From a checkpoint of a small class-conditioned image flow-matching model.
Training: muon at rate 0.0043, 19500 steps, batches of 64.
Rows from block 10, named by matrix and row number. Rows with one number belong to one attention dimension. Each number is 128 + 32 x the weight over its row's rms, rounded and kept within 0 to 255. All counts start at 0. Numbers have three digits each. After the name is the row's rms in percent of the matrix's.
# v: attention query, key and value (stacked) (model.decb.0.2.attn.qkv.weight, 288x96, the v third), inputs 0-95
# proj: attention output (model.decb.0.2.attn.proj.weight, 96x96, transposed), outputs 0-95
v.5 097:119142107128117092171101158159110138101083151154115106117134104191135072173188134141083116131058169090120153141175189127128167108121126131111121148084137159122133172109150180089110136134134065154112072112146122103126119174086138067176153102120199143174084128177151139145150092062081134155
proj.5 111:128162091110141145110134133129128189093125137176171065181043132080080137091104163098127128132127095140166123128076152141140117179151114143167058092153168128130207068099143086147134104112157183125121161148182150110130132095091139142119061130153162143076133108140083152076106136112106138124
v.6 095:125077096124204088042164139160149093145118188199071150137135114143143135048142174163133133131207130154094117149108141156103098126163170130165154125066131092092153118099145155124096142108119089147111125124049118124122099158111107118085149150181180146120122126123152126146147131131139167083
proj.6 104:121115117099113076095081110133140098100093129098148088116131149154039143114134133109139130125095182106160167143133135154126181089112061051115133111136089114163066161134138167098080139063117152103105143152174194113130104093177120065159121097105108168104115139099086170103125095121143143193
v.7 085:132116134160089181168109128114139058158083175157150160131071106165118163169106089163173152125151124103161107123107103050105105155170102112130114089072144123150141080168134132137116072165193122113118209140177148142075180156109123110147102094177117187132114157106094139127131151119124087104
proj.7 094:079114102088138062053136138138135086164129100109136086115108121148161138146192200071112164104173138170088147138134122175123125084086156160114123132175173148138156139096133103142108131121089125156105100094071061116159118128166059136148139116148088087129138153141069149125106117081167179085
v.8 100:115134159137115154139128169099144158119183187153149160150133115079115151173135070154079161132098141141100136155155147117123107056117134125117131068078081143145139185117169094157068120162118093147131160147078079129121146073165166185118135140109165077100142105122072139142188164157106169196
proj.8 097:143203134116158115097172037124099149146106084102129096140092124161136096164161179081146068118198140067102110102095127152162159114120154105097098170141122160129146076114097111121081122063154132139173084104172187149089133133078163101096144158124116139109136112097129132155178117087162124117
v.9 105:110132138078059161094134162127163142110162166128101134156153106141077110186171140123089128142148138139202118091121144190158153190052110108073118127165136116110201103138112062122163121064167132115131092137136163148124136096104169138120123105175114066117113127122079128127160142131175079167
proj.9 107:133156118138155174132159088146131143182094110108108091119103136093107103148078136136204121102101163123068095146097088106163141156149189149132182098110181092132096170100156112118067112144071177135150127162106125141157159144056088120211140101103120198141134119135160098109092125164109125083
v.10 100:086096139165117117135093144169166120169064131147146116151134175116163105071141085086138114138053133159157103151113131050105104146092048113121067156103144183104064063076156113159163150116118125101176122112106171121129131136157133181099160141113166132150129158179120174145104108153156146136
proj.10 116:122139168045177119135103190108129151084105116113131138089094135149036137149134151074177150127125072130155125120133091164123083123146136122072163123116158137097112173116108101145127117138129148201103112114072056119123125136126119085087162124126155096034133128109160122122116188144116065131
v.11 093:072127150126110147172150134163137142092101084115081123077090159131140128108126129195145170169108126133048073123103151131094114114101097175118188134101145138122131124167187155150135091133146118112190108098144161081164181061115146156111156126114126078173090159083162058120117096134171120175
proj.11 101:181080089152093112127162118134120164111111120121112076144132137108095094146120134105161134114152137127188136130136058135150161092115167114116083085110070112154124124157115113159114172128138114151097144171058149150133132144150103059026109195170099192080130140172087201137136145135123128093
v.12 089:094185135115139093160104154118119085099172117175089124095164130076097089090099124114123174114099146164110195121153097138112173061154121162183127161186073142112120092064121170144157132120111144131161137162120131145170123137145119076164074149186151085162108101112112075157150166065140129098
proj.12 101:157184103158163149119106086208112116138101169092122116203087134216099133173155141136152133125110067140135161157152136154131086153144133108109151080131122143128159135165138086150166065188138150150133183101151092107098170173156115120183116124102104167107168126087154130118163140107078163169
v.13 108:156094112164163108067093147117144135146090125132119135100168155113065153133130108107197090126177135105085136134139086115113192139135084122059180097170136125109106050146142188168125094056136123116100128135123153059132114129127098147140095090124096174155211151106126143093131173154144154143
proj.13 096:152096089152108118183199128148169071134134099119135090119094089120138117151046062130083125100090116152133145150118107173059085118132121105155150155119144107144130112099107122119156159160109109159137105128127093182143096091157164117132138093098146100160105233131175184091124140121127049119
v.14 096:112127143147132111120146143199120124146136112078147110199163151106217098155098110178134136090140122097155139094151156115144120101118168114101072111112199091086106071075168132133132075143115098168122158209136141094123176137125162115135168176114059137122106123099101065102177147133122115121
proj.14 098:141081137147200139196104093128087189095154140124125157061111097168100105062157121075106108106136078140109157134123139096111152141117112105176127121154111157163099148145116137109135141163078181190119116088122107177089123072161114177123114162090083164069100156190113135117160108113161146102
v.15 103:113146133147100087149119115075148126132136153144099165199169179078113115129134113167141106150134135125085138168075161156157144122148097195051142140126169094160140118055155157090155088130113135136124175114121149170075080206134168093167180140103093100126157108126120083098099059111140134129
proj.15 105:127134146140125168131131171139179113145165132111158061032160092164151086176072143088107145097120160154125124152178136156159068158173125147138105097102161101083125127153080078103119108144141170117140187123164129143159141094150146104081054102120099115155117187099112161169116092086169129114
v.16 099:141140144091139061109122137170143156196099110114124091100136094111171153119140135117036138170149151159113145187142171095074180084131121168122182129196151117157098132142154123150082158111204080152108134115108127135136118074173144109178096167151087100103136141134109135117083134131173070139
proj.16 104:140101073198175128096152164098070132115058118145117142126083127111105138131154103142137086123119109079116168140125121105146110155157123070107083163055092094144076103108074116107125166175077095181200126132113139094122137163122131106156133130110164086169132132138140051185148171093149130142
v.17 100:133166130107133137190175100161064144120155146168088166174074172119156143110104097116120089176139134146111087140123106142150151141116109087084110054153140116100043099109144109102160157127109111120129131129147080147138114117145156157152077128197156114152149149150081137070150042104077181150
proj.17 110:157105150141097103129100173075148109104088122132121083132182151163143176162107128116162102113140136102148154080128123120109132125154111108111196190124186141112165104115071149116136003153170103121134181132095076171209105131104143146157131135098085104128142096134113130133146118121174063106
v.18 101:069147194152124148166081142128090124124112131140168128148149101120110171108128103171089088104190114132135162222117132140118152122152160079091077127158149176144157150189081144170134130141065115112140113129133153120153144109052182116079113114155115180139121095097132084087141086083179161137
proj.18 114:113140134094123126147148117128136145075139147120100051107118162162179174129127132089102112150130177082127046070144093097141112152120112144152167106075178107167084103093202106110113151104154080088123131141156124128104129161182121157139124144108139107087202181215143149154088146163111137138
v.19 099:138130109158161153131163118155138121139183099180176143127099090112178061153145126067109110155150159171126094151120071135132132167189104142113068120151124123135050102207126164094079110130118123146161094114100164144160124131138178098110185111146050103150117113057098124174130103146105118117
proj.19 101:131140142113134155132106167056124136135116180123150088145153111167055107156145123133180137117149161114102130089109159097111141064079167074184081146136145100177168168121168051132176131113158138112102158135098138128070133103157117089110107114137173126109136105154220156099135116138194166159
v.20 098:147143111077146166133059122091139117103107105145116096133131109093175163146109124196099150191114094120113155163189164120143188161138109153148123153065145081119061123109108148137112067085148130133139086139119179224120105125139111119085102051114097137144183127129152150091152164121132159126
proj.20 116:080148117123123127129130126140155123058182128101146127119062128163109114077096157084126126068103144120137139058148135122080075131061121127108125099189054136132186158129135065135094136122153153124178135094111078124117179138120131170161135150148078145155057163131068132102141123139090076130
v.21 104:127109039114178155171163135144118135184103107154132134123161124135175074181090124106130108111128113127160163189108137105110070109148137132095172063145150170096142149121104107137131132125069123115107099086178106163113054117063100103170167101135104126134136166084161170140166194133170149122
proj.21 110:154111124153120129094132140098179108092134140126098109098144141118150088077167119122166135135134109154100078141156198113103112139126142178154140154153165097104122129113093162159103140083186198079198140083088060060080139159184172133074089122093146128086144164114102079091155135118142103096
v.22 096:140106096181166132133153087090136143122147115145130141108114141111095089128133107140087100079122105077135109184198154125073181107053144152150138121138129099105140083137155101157119213137197188167135116142096080199111141134086105164125154146085111090154142095166125080165136125093098090101
proj.22 102:100130145090167113135123139126129126204126066065130187129115150086169131132097143128159149154135097072115135098152133189163094169209135188112064112085121150135120131126121145061152144104106018095165154135126139098114128147126158108139061141134100107149134083121112137084108131139099146097
v.23 094:139094085103088202123141100145107118079142165130101158100133110136125107090106166173124126159111139116126118144139131075115172167134170141117117203176080074166131097100172111147143116113133125187114118093125043098191160059107165118142178068119125167125132119183069149147142174137113120128
proj.23 113:130093158152084170086124100056111090117114120068134142181141185137117181131144109073132126104125145119149131121083096121124085154096122144107144118115119163154143094116108107155125142174124203080139166141092179114077128143129088147154104098146180144129088171044125092118155024144136135102
v.24 104:140088138133104168119106130167114186114165160088062116121118109137140110114074179058174098191120131085108151194134094146158102135145110144183162141105088102162189095111156098111087153101176100132151134139149154123149192185121151098098110166123065150135148090085078132085120145107114150156
proj.24 104:176196140163146107076172121117074154119090138096116117163100158083080146158100109143059134128092109127141139095103153181104168092121135123075105105123135114117128156078163160135121155106080158129124190085044111143113109041138116173140108157188115124115122080156166125141157081148116105108
v.25 096:129154133154126192104112202212112167153107106139123166132109106084128186100132173149141115129122199099163118134100046090114169144109157191145109072097089125156096088078106111076149087160137108163113124158157108096143045149113092172135109124094122103148115146127170119137141114127130111153
proj.25 100:144155108179146123089180072113131088133128165122142122119170096131071077144131113080064179155133114130130153118213123142088091173160132144171190138149136169169205142152070117123134131135116158133137087143162123112127142132166113120145156188152077206078147116145086090112121149110152153120
v.26 104:117101108140151156085091132089158154177165078134081122137119106137132160178178143107155156102058138099090127158077142152186074163090152124132082147132133139128068088141116153150135157130121159141104093150094062128177086124132126078180119147169185181091165160121159074090141129077127119160
proj.26 100:086129109127077113129115165160068084120105105135172114111133180159167069079080074118113112091146108149166129118143105118140116112127121124109174051146134095104132064138067140160105113089136140146198127116150152138096158157098158112097110055100163141095080095140144131173059126104166134187
v.27 093:122112139168105099103148130125112147081125126171117079083154112075124191108184114155135141170092118035108107085134079154111057126142151087133104120155158175168130082115167093149139188152103172117119068145130140138161083169138155084165115069109105157105113129164086147120130119182167097121
proj.27 101:129117120141141142121141153074196198179106164090101121157097151165150115148095088082095118169102094158072129135136144118154174178115104168147182146089122115141126138114154124137136076081067042151116147153130086113096138132090145172109187185126174134101065124101158148099106133100112146090
v.28 097:127174090193166135149136106165115128141119121103121144160118084134116184127081106126144141114136132115144137120098132095173137139058114146088188161141147179119181172173088099179096106080164146154132140145099117136146122170165126079091153037161090098121157174147133123130097159104123137025
proj.28 107:152074144159149079110132176186106107146142134179106106079166162100126073147175079137147131154156117144109146171153104156146153071085105185157126121063113123119130142084153176125132123193121138145144124116127124107053168122044120143175119142094174128150113090132089100128084186128127083164
v.29 099:142093054107103069153120134142141145105147097130142134137106138180199153181114181198174127101122186166113181174120082127077146143140157126127106145088112129155164094134131085147117167117134169111103106085127192062175073162135142158098095106144120093081138169138095121098119099124133091091
proj.29 110:147109104157114163087126142105155128100123131078125113062155128121119130111146078083109104153074108077183065128099148146177110114187158090144174170139090170120118080139143109152123108097183055106156164159063136100100157098137108061149155114111107134156125065128158149152153205134132124123
v.30 099:088124054124080109095138111073135124133206136135106158137105204152098159132151122148091145144113094058195165136140130062133138057111117144163159158086136136057127074147080136112135123124138091120114123093139148123152171175169205124153130143108121107102152145126147151124121088142108151184
proj.30 108:155099147106114124175123156138098149153095125147147122156127068141122130166108187102083099130115152144072079132141113175089098199149078093144056119154102153153105193148094138116149108073143120131116072224141103120117148150088078170066074101124104162149114130154150093140135107142171114145
v.31 095:076074112117126122088052165088096148101092144092176138158143110151123165150122148106145124156141124093044164099094112093115101183127120142142192123183163096112118087135097097147164099199137148139148082155089155125076147135146146135120171119175094100116133082187156113166129119126105198133
proj.31 106:060179105152111161140119107135137113071176103145158121117116153118106143126093139071122193120081130158182178198131140101086180082100110146099141105140104151104095173080101071124169156154087098100127118153131136139110163156102117115150099205113134138035109142138115161120163128104123086170
v.32 100:158088108092163095119072145150110098182115121119124134148091119166185109122079141085118132119155138156133168089134134096128145184173143080133090145188175151130144136093108108129078073190110089119123121074164143135160155120143104067157118119090096160108168168085156174169067159130150188085
proj.32 073:147106123114089152179139104078098153100131143115120111134148127113138206145134170113179085131135088087144120173112143064181108164077091092134124118124121162149144110207098082152154171140158121176145161162162153157127138138085164063132133130184160145063158079124121106099084068152158149152
v.33 095:146090088092143112156160084074196071089089117174108113128138118130162184146071129162132144123162123169108124139130126084091139115194120137099147141130137094184119079160183127154113144075123116091120138096187138157145089135133076143133053131156109101134162138063114144118154197091175157122
proj.33 088:120195144062167158090099095167091147171139105174154085142165124137096134084108121156135135191138083134097130156153144151163147112136146169126043117094157120113147170096118090144098051143158161180098113152186130135063146126175121117137160123110157169169100153149145148154118106118106167188
v.34 098:126038062120102130174104117148126107114095148099129157132089110162179164133138183106143116082127095140105171159118163115163178094160099194140077178150163148121114140083173150160116165119140101093133162067118108165130137124099110135157157121111118069145144161117147152144131113084156138023
proj.34 082:147116139124116119115087062106139176116154132135126088135139104108074147166145087090098099134089130148133090152210122081119071129166170097101152080113094097140096082170161159082108061092116135093088053132145120127162117154151121098118171122156216139092133135106122175163084139158096106132
v.35 098:130133059099070156137157102166079154131163148096153152145164078153113136092115104125111130154099090131114167163141153155140129114141158074188117140118179115110115153089136132143092158086126156135170112112130046069133111105115139111166142150180109180097120045113152118096221103116118185107
proj.35 082:087083130112151130121144178168137108086150007136104170129113137142129137140143203102146081130134124118067080120158132113082105062147163144118146122150133161068142129151130156111093149099155091133088146125104085151109180126092118141145148189070091153124150067144157150167142166115173141102
v.36 106:088183089087137086084128113114213156134181134126108159112105067125094138164135111156088119109119186134103167156109123071154131111168179152122136118090099160172192091173057138142097131161161107160129122152093163108125109197137150120178099112126141090166129151124154101090143114060139109129
proj.36 089:141121160144131121081103080176151100094175136115077147133121177102169152087155124119150132138083137171124136067168125165089102156080086173118113168120162127125088155072131086176182122101102087144062080099141123152094082101093095134095138165188095152105159179119054116115113126145151129103
v.37 086:125126063169141108073084079090155126137133133154173104113166110153142146129095177113149120102143099067152138125112179151127097174118154123119124163174142100144149077105123143142152136091091166177102105143098122189130156142075120062177135046147131186089166077111101138147104118064089127087
proj.37 090:220099140121122188103138137143108132135123108130063099099134069151169141155141134157129158120160087144146134117129113124109168158083107108116186180181137137084169120093132154143091197105149116089203118130149087112121165118112213102126161159122051145108165115177093108139149160109168132118
v.38 091:132112181124126142093126185111169081072129115082135100078109126111130111161112158141110142114142076194137113122155117125072126155127107098107046146112098131133148113161157166106092152184188154140069199128138131108174154087156104102059186129136190046140110120142138143138104127123161129141
proj.38 086:080081126148068140134153130109158127120109131147097109113199112177146087163131133104141151132138159116170118067148117179164158126161073070156222135155196148092105111115166127206129106135099111106157149085120112149121161125133091126127104102060115181120092095125105107112137159078089165104
v.39 110:119085095165172079114129129134136148133158116096092126115127106092117162111134174178178137119174124084142165186117120216105127128124173146085208155182155117103180125057108131160150136091138176110123117110131117117091048146105117179131106154089126139079178084151134114100135144132140068122
proj.39 082:129180115076112161139173071099087165074132147150157122132190123086116079164139153093145055119122123128144188103138154145172163142054099083127100095141161099105143084179128098099137158108136144189160106152171126140126085110061115155071154146145132125118186166181123098132139130155130147105
v.40 087:103162118211103127122166151159128115121181146148133125151159109070085113117115111154207145139131124137164106161195155194134129126146119085147106061169141121151112107176144129081076182144119111066198123093103152173147166137175119107152145117066108091123104071129117138099104121144099100155
proj.40 088:179093119138127104139083209127135109100122080170137146117149164096116107142075130095049101098067148195163112120135135096069109171117155142139128127094061173134129106103131161157107084079175151173110115140125110144128110149137120177094132160140150127134077142110127104191157103180154053120
v.41 097:067095182128103090125131097087135126156156120133103132104171125164120123130169092095048092118094093166173152138162164145105125066167103118140053147120158161106144144101112154118127191159100196095108160076139152104097093142057138130129154184123168137049165107126122151130144169114131143137
proj.41 070:148134146132122187163130122126140115134079137136131148154151154118126107128144206170110143117119151097171163156129091105070173115172147180089184142112199176076182131091114182123126134135149075136126077100117130152128115144163179131130202114139137171182118112169160096186150080104072164135
v.42 120:153043187140127188063089143123123178075076091115148124118142088165182106123142128131167136128144161195090138137112105165135188140185109091130126104145152179106118121125119113078070126115078111137125073128090161131151091146103191078108122139141166106087112161145128151124083138176118118151
proj.42 084:134116124160110126149124124164068129160133089119113119065119166105129112081173079087130148112169139133135146124114145148083078118048140087052061123159149122141064116171099116073094192081105201134114137134093113126078121117110093173113143112113090099143146115141050116140172105122112117102
v.43 105:120079157176127173144115145149195142112125135069142129168169123088096097149147160126167146148116086102142133121138138186096082107140137153124172083134135114148211121155181141111148057119110114099135095095147162138056212090096121130145115115086095105117146163056133113179121173132092102143
proj.43 086:143100131160083102121077199108123136107111141123089164081212137147174180123119087110100112110134134179154146108144145087105118127150144056095148090132156108102086142097126154147115159124185138112127159128145169065224116136132089127181160130151120162099118091118157195147120173102173120160
v.44 100:122073173142157149092152102144114171160141154165108123144094162082135162101119130035199124152119128192107121087087084205156081127142122111108106114110136092126137084083130162114128126117135160116072131157142127098093103130116215145122175165114087111092137162169125168118145080156076150122
proj.44 094:125189088111126125157121137167105116136111102172134108108116106124087133112108130159088123123154156054178117110180133095131135121131176125138109132150100130130144174115124046126205146129160073102169116129055125080081236168117082141148106135153173119130177127138117112170189160113150113107
v.45 095:120149103119142130114204092113124114102184141132123157068135149173119068128136109161112117193097122059137145146185106100129122098147142131112088148119078194160163149175105147174135104104118163104163052087130075168164141107122145125129190133052068071153153110114141131132128124154152103139
proj.45 090:193211124053192128113087157095162146108063088075149157102161111103141169115141129141095129104088139138103179160144130093179125169161098136118198156142156141110095122072151056140099180126155120159095107094162141129175133105159127101144086131104102126107155116095097143148151104123153143157
v.46 087:143123141124088099165104122180181159134150133094188186164120173144120149131140078120094151119196123148139156096102160114084153133148126080107103095140106165095086133137139162195153118108163121118088157114105148130145201030104125157115089139110169085145135127113087108145132035102093148141
proj.46 084:091147139112103160134121106095124110162104147182143146134118138148106085096115094110105119120047155084088111155121096122089130082132115178211125163114173137123131154133154146095094071174062184142170141110172126108115099166169123189094204143183169091105146154124136149061113131124164117120
v.47 092:137136084138175015109135094134141140129155146096155150110168094161141129155110144114123125101134179114128124088144130112124127102120118150143157153088064177148215092181186115120106123164157123069104159158143121108112090145095052152124101106151177152194148106118081138110130130172069099133
proj.47 090:181107129050088176124120117126133093090143113128119122158104181109181124126137126108134184070147172129120100172149164114160137162151177052142148135179181114129094135150140134161141088083198181129141109075188149165153151172119138132123150142092099132126122168121194145181157143095165133098
v.48 110:115158127142106103197113146171161164137118079093117138129146098152126113162122143071069104065105104121146138174113143132118140167069141144099174136206189157138137126133077091147116194087160150136161080076125124115135185101061147101090126115129099125061138129175123098121128189119118167140
proj.48 086:102045153110200098103126079113110131078145161107149129091118160178133113135138159112105148144193127109180166125102135176144118145150103106208089140178152127100111156117100152140127067171056107160096099122154118137148092112112125108107118144113103145082165162044143145132147056132135162148
v.49 102:104131093128120178188061097156109153128114161151165163123128146106214089120100138153153114132083115105144140130123132121071111101181181138139124077100153207124125120169115137112075120174121116129106142116119152137145011135100067169059155136147175141118128113107126137092167109132094118128
proj.49 081:115142202156100158134111161183155149152139139107123123161085132141086181072142148135120133134103177198071149207166101151161138191096085083161073158129099121107121154149118148119095113123145137120124111187181134084149131111129168132085152076157186143154111094088090140154111110167176115129
v.50 099:160175113119133164095107114149076114144143157164099114094103145112135126116146153175159065103183145169143178136115100142116171156194098157132115118129054188063176119162102110158102100106139126157085161133110148128127050075157135124084135101171054134125122170142110093086101154143175124095
proj.50 076:072122126095139182121134118098107168113109167160168145085172123196125152142121099172151134205139093141150110122140048117112078158140154143145144145127114090156131106093077107127134138105108129184157082134159093072167162147110167076067160147118071134049185123094111135116103135137112171135
v.51 103:116163111091152151087121125104150076178136128154209123167137102112134110165149108068110181133101149180105135134104113073150129097098152117106088106117054127100080178158167118191143073132134120150123152138109147143109086155185118089102159096188123047185138106142143131177113111114146097152
proj.51 083:170117142118130172139143132107068192124142082089184139094128142102119165103112103136046146158123125123149169134069163169128134167166100115114138157167134146123142097169096233035067144158128119089115147151153131126118104095159144158112126101125078146068139100148136129137123138177117144076
v.52 106:112024105130109107096104148141145090142117135137120115114105132144114116092185162139115172133114142090128153108157149104124097158112177146127114168134154061174150103087132154159172122147168113146170129129098139124120182137031055137120123119150193086115084074167100133090138155128085194167
proj.52 088:111198135167114138096182090147176146139105155139107175081159127138144140136120152134153091138120155092098085137133159118109139166159040086146166185159205105128149184171101181073129147114127133140138142120116142126152137064181130102119102139097096122173135188122163127159126101113173091060
v.53 105:168076153164136167102235081160125119218142061159123106111082121134125080128129093119163092102140143100122122141134131118173126093128119161133167114117087099133219184128085144118105153125166143127129191115117096139128137143132061062146094137149154080129110127135172165127117104115114117123
proj.53 093:141129072077105139105128170085088152067125193089144197156143111139120109150111145104152106120079134108156149119084095100146096149173100115105094083108117098148081045095127155141191139135126129145132155190096131105094172153131098095123116093106129174128105138161155115223147148148073103132
v.54 115:118114108081129137146111072116078133076126074110113117149138137134203168171105128149060103092129100134125131163121239138140155106128128166134117164124090039094142146118104194119100143161124116085134143110141092124110182143101142131134132106134115104156088127186139092144170074141105130205
proj.54 092:155111141162123107094195095094098108166149097081143124124145110148150138140106039125139148135128174170084150136139095198145103140130145096136163125134118122126149160096135044127170175125147166183078117085146090174118184099151067130151120100164170116085125117101069150145103189144092155104
v.55 114:114123114171097135141149168123108119143134092115114123136165161171092083172133168153104143118140147130126104150104082128153165093179133167063148048183145086200124080124133131135138072091140176115120177138145132134152084062125137141146124100122077110119172138068153116088161185125050081141
proj.55 077:134179164088161106138117139119135146088141108183168200160098102183143134131160148137150140126119147137058098091099186156134125166160073146093120127137083169154168165115142142113136104111170127131035156149183143081092108139111104111148181184100145098099166073164142147115089112114184147117
v.56 105:132109104120079124157129053104111150099131175132121124168122145153108138084125150088138144116141149187120087114126134176105158124157199084105162147230113085111131164195155092117139185124091077173156164101140164112104113125138171095105103082090119117144130086075142154131051094142140117127
proj.56 083:112131137141136157069114143175129125131115090088157144131122107128148128160130142121108099105136102087168213162098077172183100115119120099110152144140143125176154165074122160129157101043094145093163150171165138117119089085105159113162132144164049150134061136147113102188142194090163115172
v.57 096:162086155147083157101100147139093165164130175105144152120086058148156151111128151095099103167105146126111113144090081133127097100165089139136111125160093160183138150095102076173103181173161099124064163114137174124182140122166144105126185123162135093096154155107065155097077125086135109198
proj.57 084:144168107044132162125110165112210132122113123144155160125106144164217108180149142121129062143147133118148175102108174132126175100112116121159106106118128122148147128165125167112159128185106106135071158105078107151129207079140059148100086128101130150130178174143122140181136102159103134088
v.58 101:190142133142141165089104077104185127147149098107176190125177158147111098131147141149066096125095133117128125126171103157189099069155117166127148193110037163135094098094089109094108156147158144138161135115153112123126094151154146158076192102103141121116187085159134129157108109132110068107
proj.58 077:151163047200151102118157141141180146113160090124126111153122151092149142139095154139147061131078087115123125147179145048119137122109123144118156128077106088149133173144130136191102051124129134112128184177110158184165106173202134083145149129134095146144155126134129131115102120107186081153
v.59 110:165126117167120115102139118116113133119156052080171137107131131119095122183095080141174090087157129088100097147085129104120086109094146130137101117200137142131115119107158189189154123200092144134107163107135062120112139166102104173183097104096170155133103101197097161144141117130123214128
proj.59 081:100109116118157122149151172127152125107132086170145100117127128108082125095120174155104093104064159113126159167126180097107195114130119118124094129169053054135100164140108128125068134113132101132169098155114109116110123165088137128128019147158139137128150080078092064132178144162064101145
v.60 108:125153077136127096126167128130143120107091075100095110096133177116130125140081059150170171154037211131097119117163110114094141109136093138168121126114096124111107119141142144106147100129160172144069109193127185115137116168175140119142089063159191097182182166165111119115099116150139124163
proj.60 081:098119136159123150103169104116092159116159106107139120061121146122099104143178163136152108116166138143096089136071060082105196088053135117141146098100075136114104131132127066031096156091093137156173143107141133148136129148101123135161179123109174073098131145102131113148142050140141113179
v.61 097:148167146113107104152115106162142174090124116135116167113114056110093101123114108122131167128155143133139177174147160179083196116118103135086150150119114093062144170113115177111074066089154088150107128126230151128111117153115131137151097130098147116126148070151133142150151184039084147144
proj.61 084:124121124144154155119107129114069141141131103058116099145189125133113184186142112115047090117136066124140054119140132125154098131176143204155159137124127197185093111175129109160185175143102168109117186098047157120132125119137105126127113109116156093145114133156177104106094134127088116116
v.62 082:113158140126136107169152096119133151067147120105130070119128125113046058077142123096065144126138114112163167140128129120204162118151114138150142124156168111109123184099100173149173120097159084109126129195165200117142134163171150182138117158122081079162071120110138103079158165129154103103
proj.62 076:136090114121088127141100180138095136130093135062113177151113113113119189134155102101131134156171126080200096079117076172123160104118117119129173097168126167169163113139141112121124126181056142049149164158095115123060065127140079126117100110168171113173163092099110141135089090103127145146
v.63 091:121128170127125155138182106114110166119133169152110142137194085095139076110135128137133148106111177107063114110101088106095159183119093180128142171159082122123141093098121090126146107167077169127112149176138118149117111087188175121209156079135132108160069093151070102198132119128180099135
proj.63 088:117167115085133062122122147182097057105125117149069174129096206120103133091091133090131097111177119103181126075156096106179163072163191120102090075108138156140108182156122155117129159085146106132166116077114099102114139100148077144114179100131063117148142159142129126109088131125118100124
v.64 099:080148119145143168124114156116142173143096082112165069110167087092145059144121143139089072085171135151103170151143177154077138119127179129103146070136156111150189206149087148108114132155149125138102139143137170112055108101107102099173182113064098108131121096094162079177132126128140144136
proj.64 115:141149102120104081088146111132108063110136171135116170180137163180098204137049115141145143143099089073130109107124104150159095095124086116112097181126135154110094122123138082108156054111092127160145119125095136115141103136132116176082085128199146119144070135150129179095114128170136064066
v.65 104:122114089167123104135142114107151085129146139165124155148057090148087130142112109186103126130141187125123092110144142080127193112118122204123174172093088120159158101158078123152132083101183105143087120141141172183112128198123066087186117066114151111146140140178190114140125095100116129103
proj.65 113:110136136048153125121160104154120167130069098089134131117138155113142127143171139122156092130127105077089193172121136112135088089126120094129116131166169159136096130114163155099146181143053196170177136127173083089118151060192164145044145146104152147125129138095086146118176170129131146136
v.66 100:150130138114094124100126090182164086166082105131110156123178149117196175074138112143108100100081161109112183113166095083090188173138135102118124064097115144128136110057149091158149127078169145166112109122133108102104109178157133129164150088113152140134142188124173144130108148218125081134
proj.66 108:091181078104134128156124168091115150140104139111087108140106106139076081141076168210161170163177116162142064115061134124167117067091099115137137184160146102124151121168172196085149179086110101098148148177110155133155139116141129094110084125115128120105151088136084106151138082091101131124
v.67 100:181147128106142114137088131085139143087132094096165121114112167137137099172117122183122118076106108053127176182088129119112114126136128176129136179172087123095094080088141121221105109107135163140176086131100185137133163165119186149116154158067138114152163108140156064105109097089117081153
proj.67 108:094054131123110112116162183181115103178094142141098144177162124104096152117168106103185096190166167186124102072129136106098117124119149084113116088081181092174146145173091197081153150166151122085083152150161113115132127135144115077155130067160124113136109111117107141106132144161116183097
v.68 112:086087111117131097110117180069174131171095134126146117220190124135140133140134055092154164133161135147113110109059126142164096136132079159082160089150151138146091064112156114132149102125152122136153105106116180147108128135133140094188166141129078059090130159082077150105158148146171089129
proj.68 105:204123166175131158158146082125140121116140137081150121145070156116133139118154179156145144159138107140128119072187119109138154117145163107198106136106098139089181139181119129157112135135094124070113098138142132112107117102115162156093055101145130180183182066150157103169090116165050178122
v.69 106:135156099149180147151175148173110154091062023106134093135150158131159105163075106135188128145068141183116114142139139132110129096107125125118173113121121159129079078127133173162178119115133141108137107097096107079174072134140070164095068170135141145115142144103140108079137196098154126135
proj.69 114:103083108047121126083132133078132146152157163165102162129082100118109132177166151079086152109189153083107143095099122100142111164133125126095106142116154111137114169103160129087099145123072148103138114128210152189092146096113178133186142107121112147177098108107140165135058083144122161058
v.70 102:130100134063136193131146117183113097104067117162118133077132131139126151124096172131115142147190199125091126071109092137126172144123144167110144185233061104154149127138095082153194082146100118143113142132174137101188175088104137127135159095130156088091132142141111127136108136136110110116
proj.70 107:152104112187159111160055143097174154105218134096090138145050143139108109110119100116101118114102061144134145164172176139135121158114102097100104122086196148152169137154133198087108137035148100116127105114083149163078077134097147114092116099167135114146108129124129130119112153117153106137
v.71 096:132092129197171126099084125095200112159066136095132134137135096133122131074121131109132151116113087042161149122135113089139096088127131167133130133190092174110118124143124185106154169150105125165088091126194110089163110142116082142129191091090093151129164131172167137146080149169177084147
proj.71 101:134134100080092127110160074142082151083132149132150148134132152131095143176142145125174098087143182156112164143114153139147112140116089024095158181111158076119117115119159075131123083101185138114164168061123171184087115149114158085146098117171133106121128147091067133115193149091109162122
v.72 100:101116099139075216104097169091109115153175140151129167143142098113146121179169166166139150083082133128187127138117136147134128135174144128076073144105129097176074157087089142111120090169057127142085120119122149102131071172123079134143119077122152149146139144122096141125140138051107151205
proj.72 102:151164128145159074164114099169129160140010139121124151116153146104112158125111099105159078151152096113107166152108122093176137094102116114156156110117094153134126141139108123119177180118196125158075186137094095186135128105123158115149116220106108087128103079137141157164123129179127131058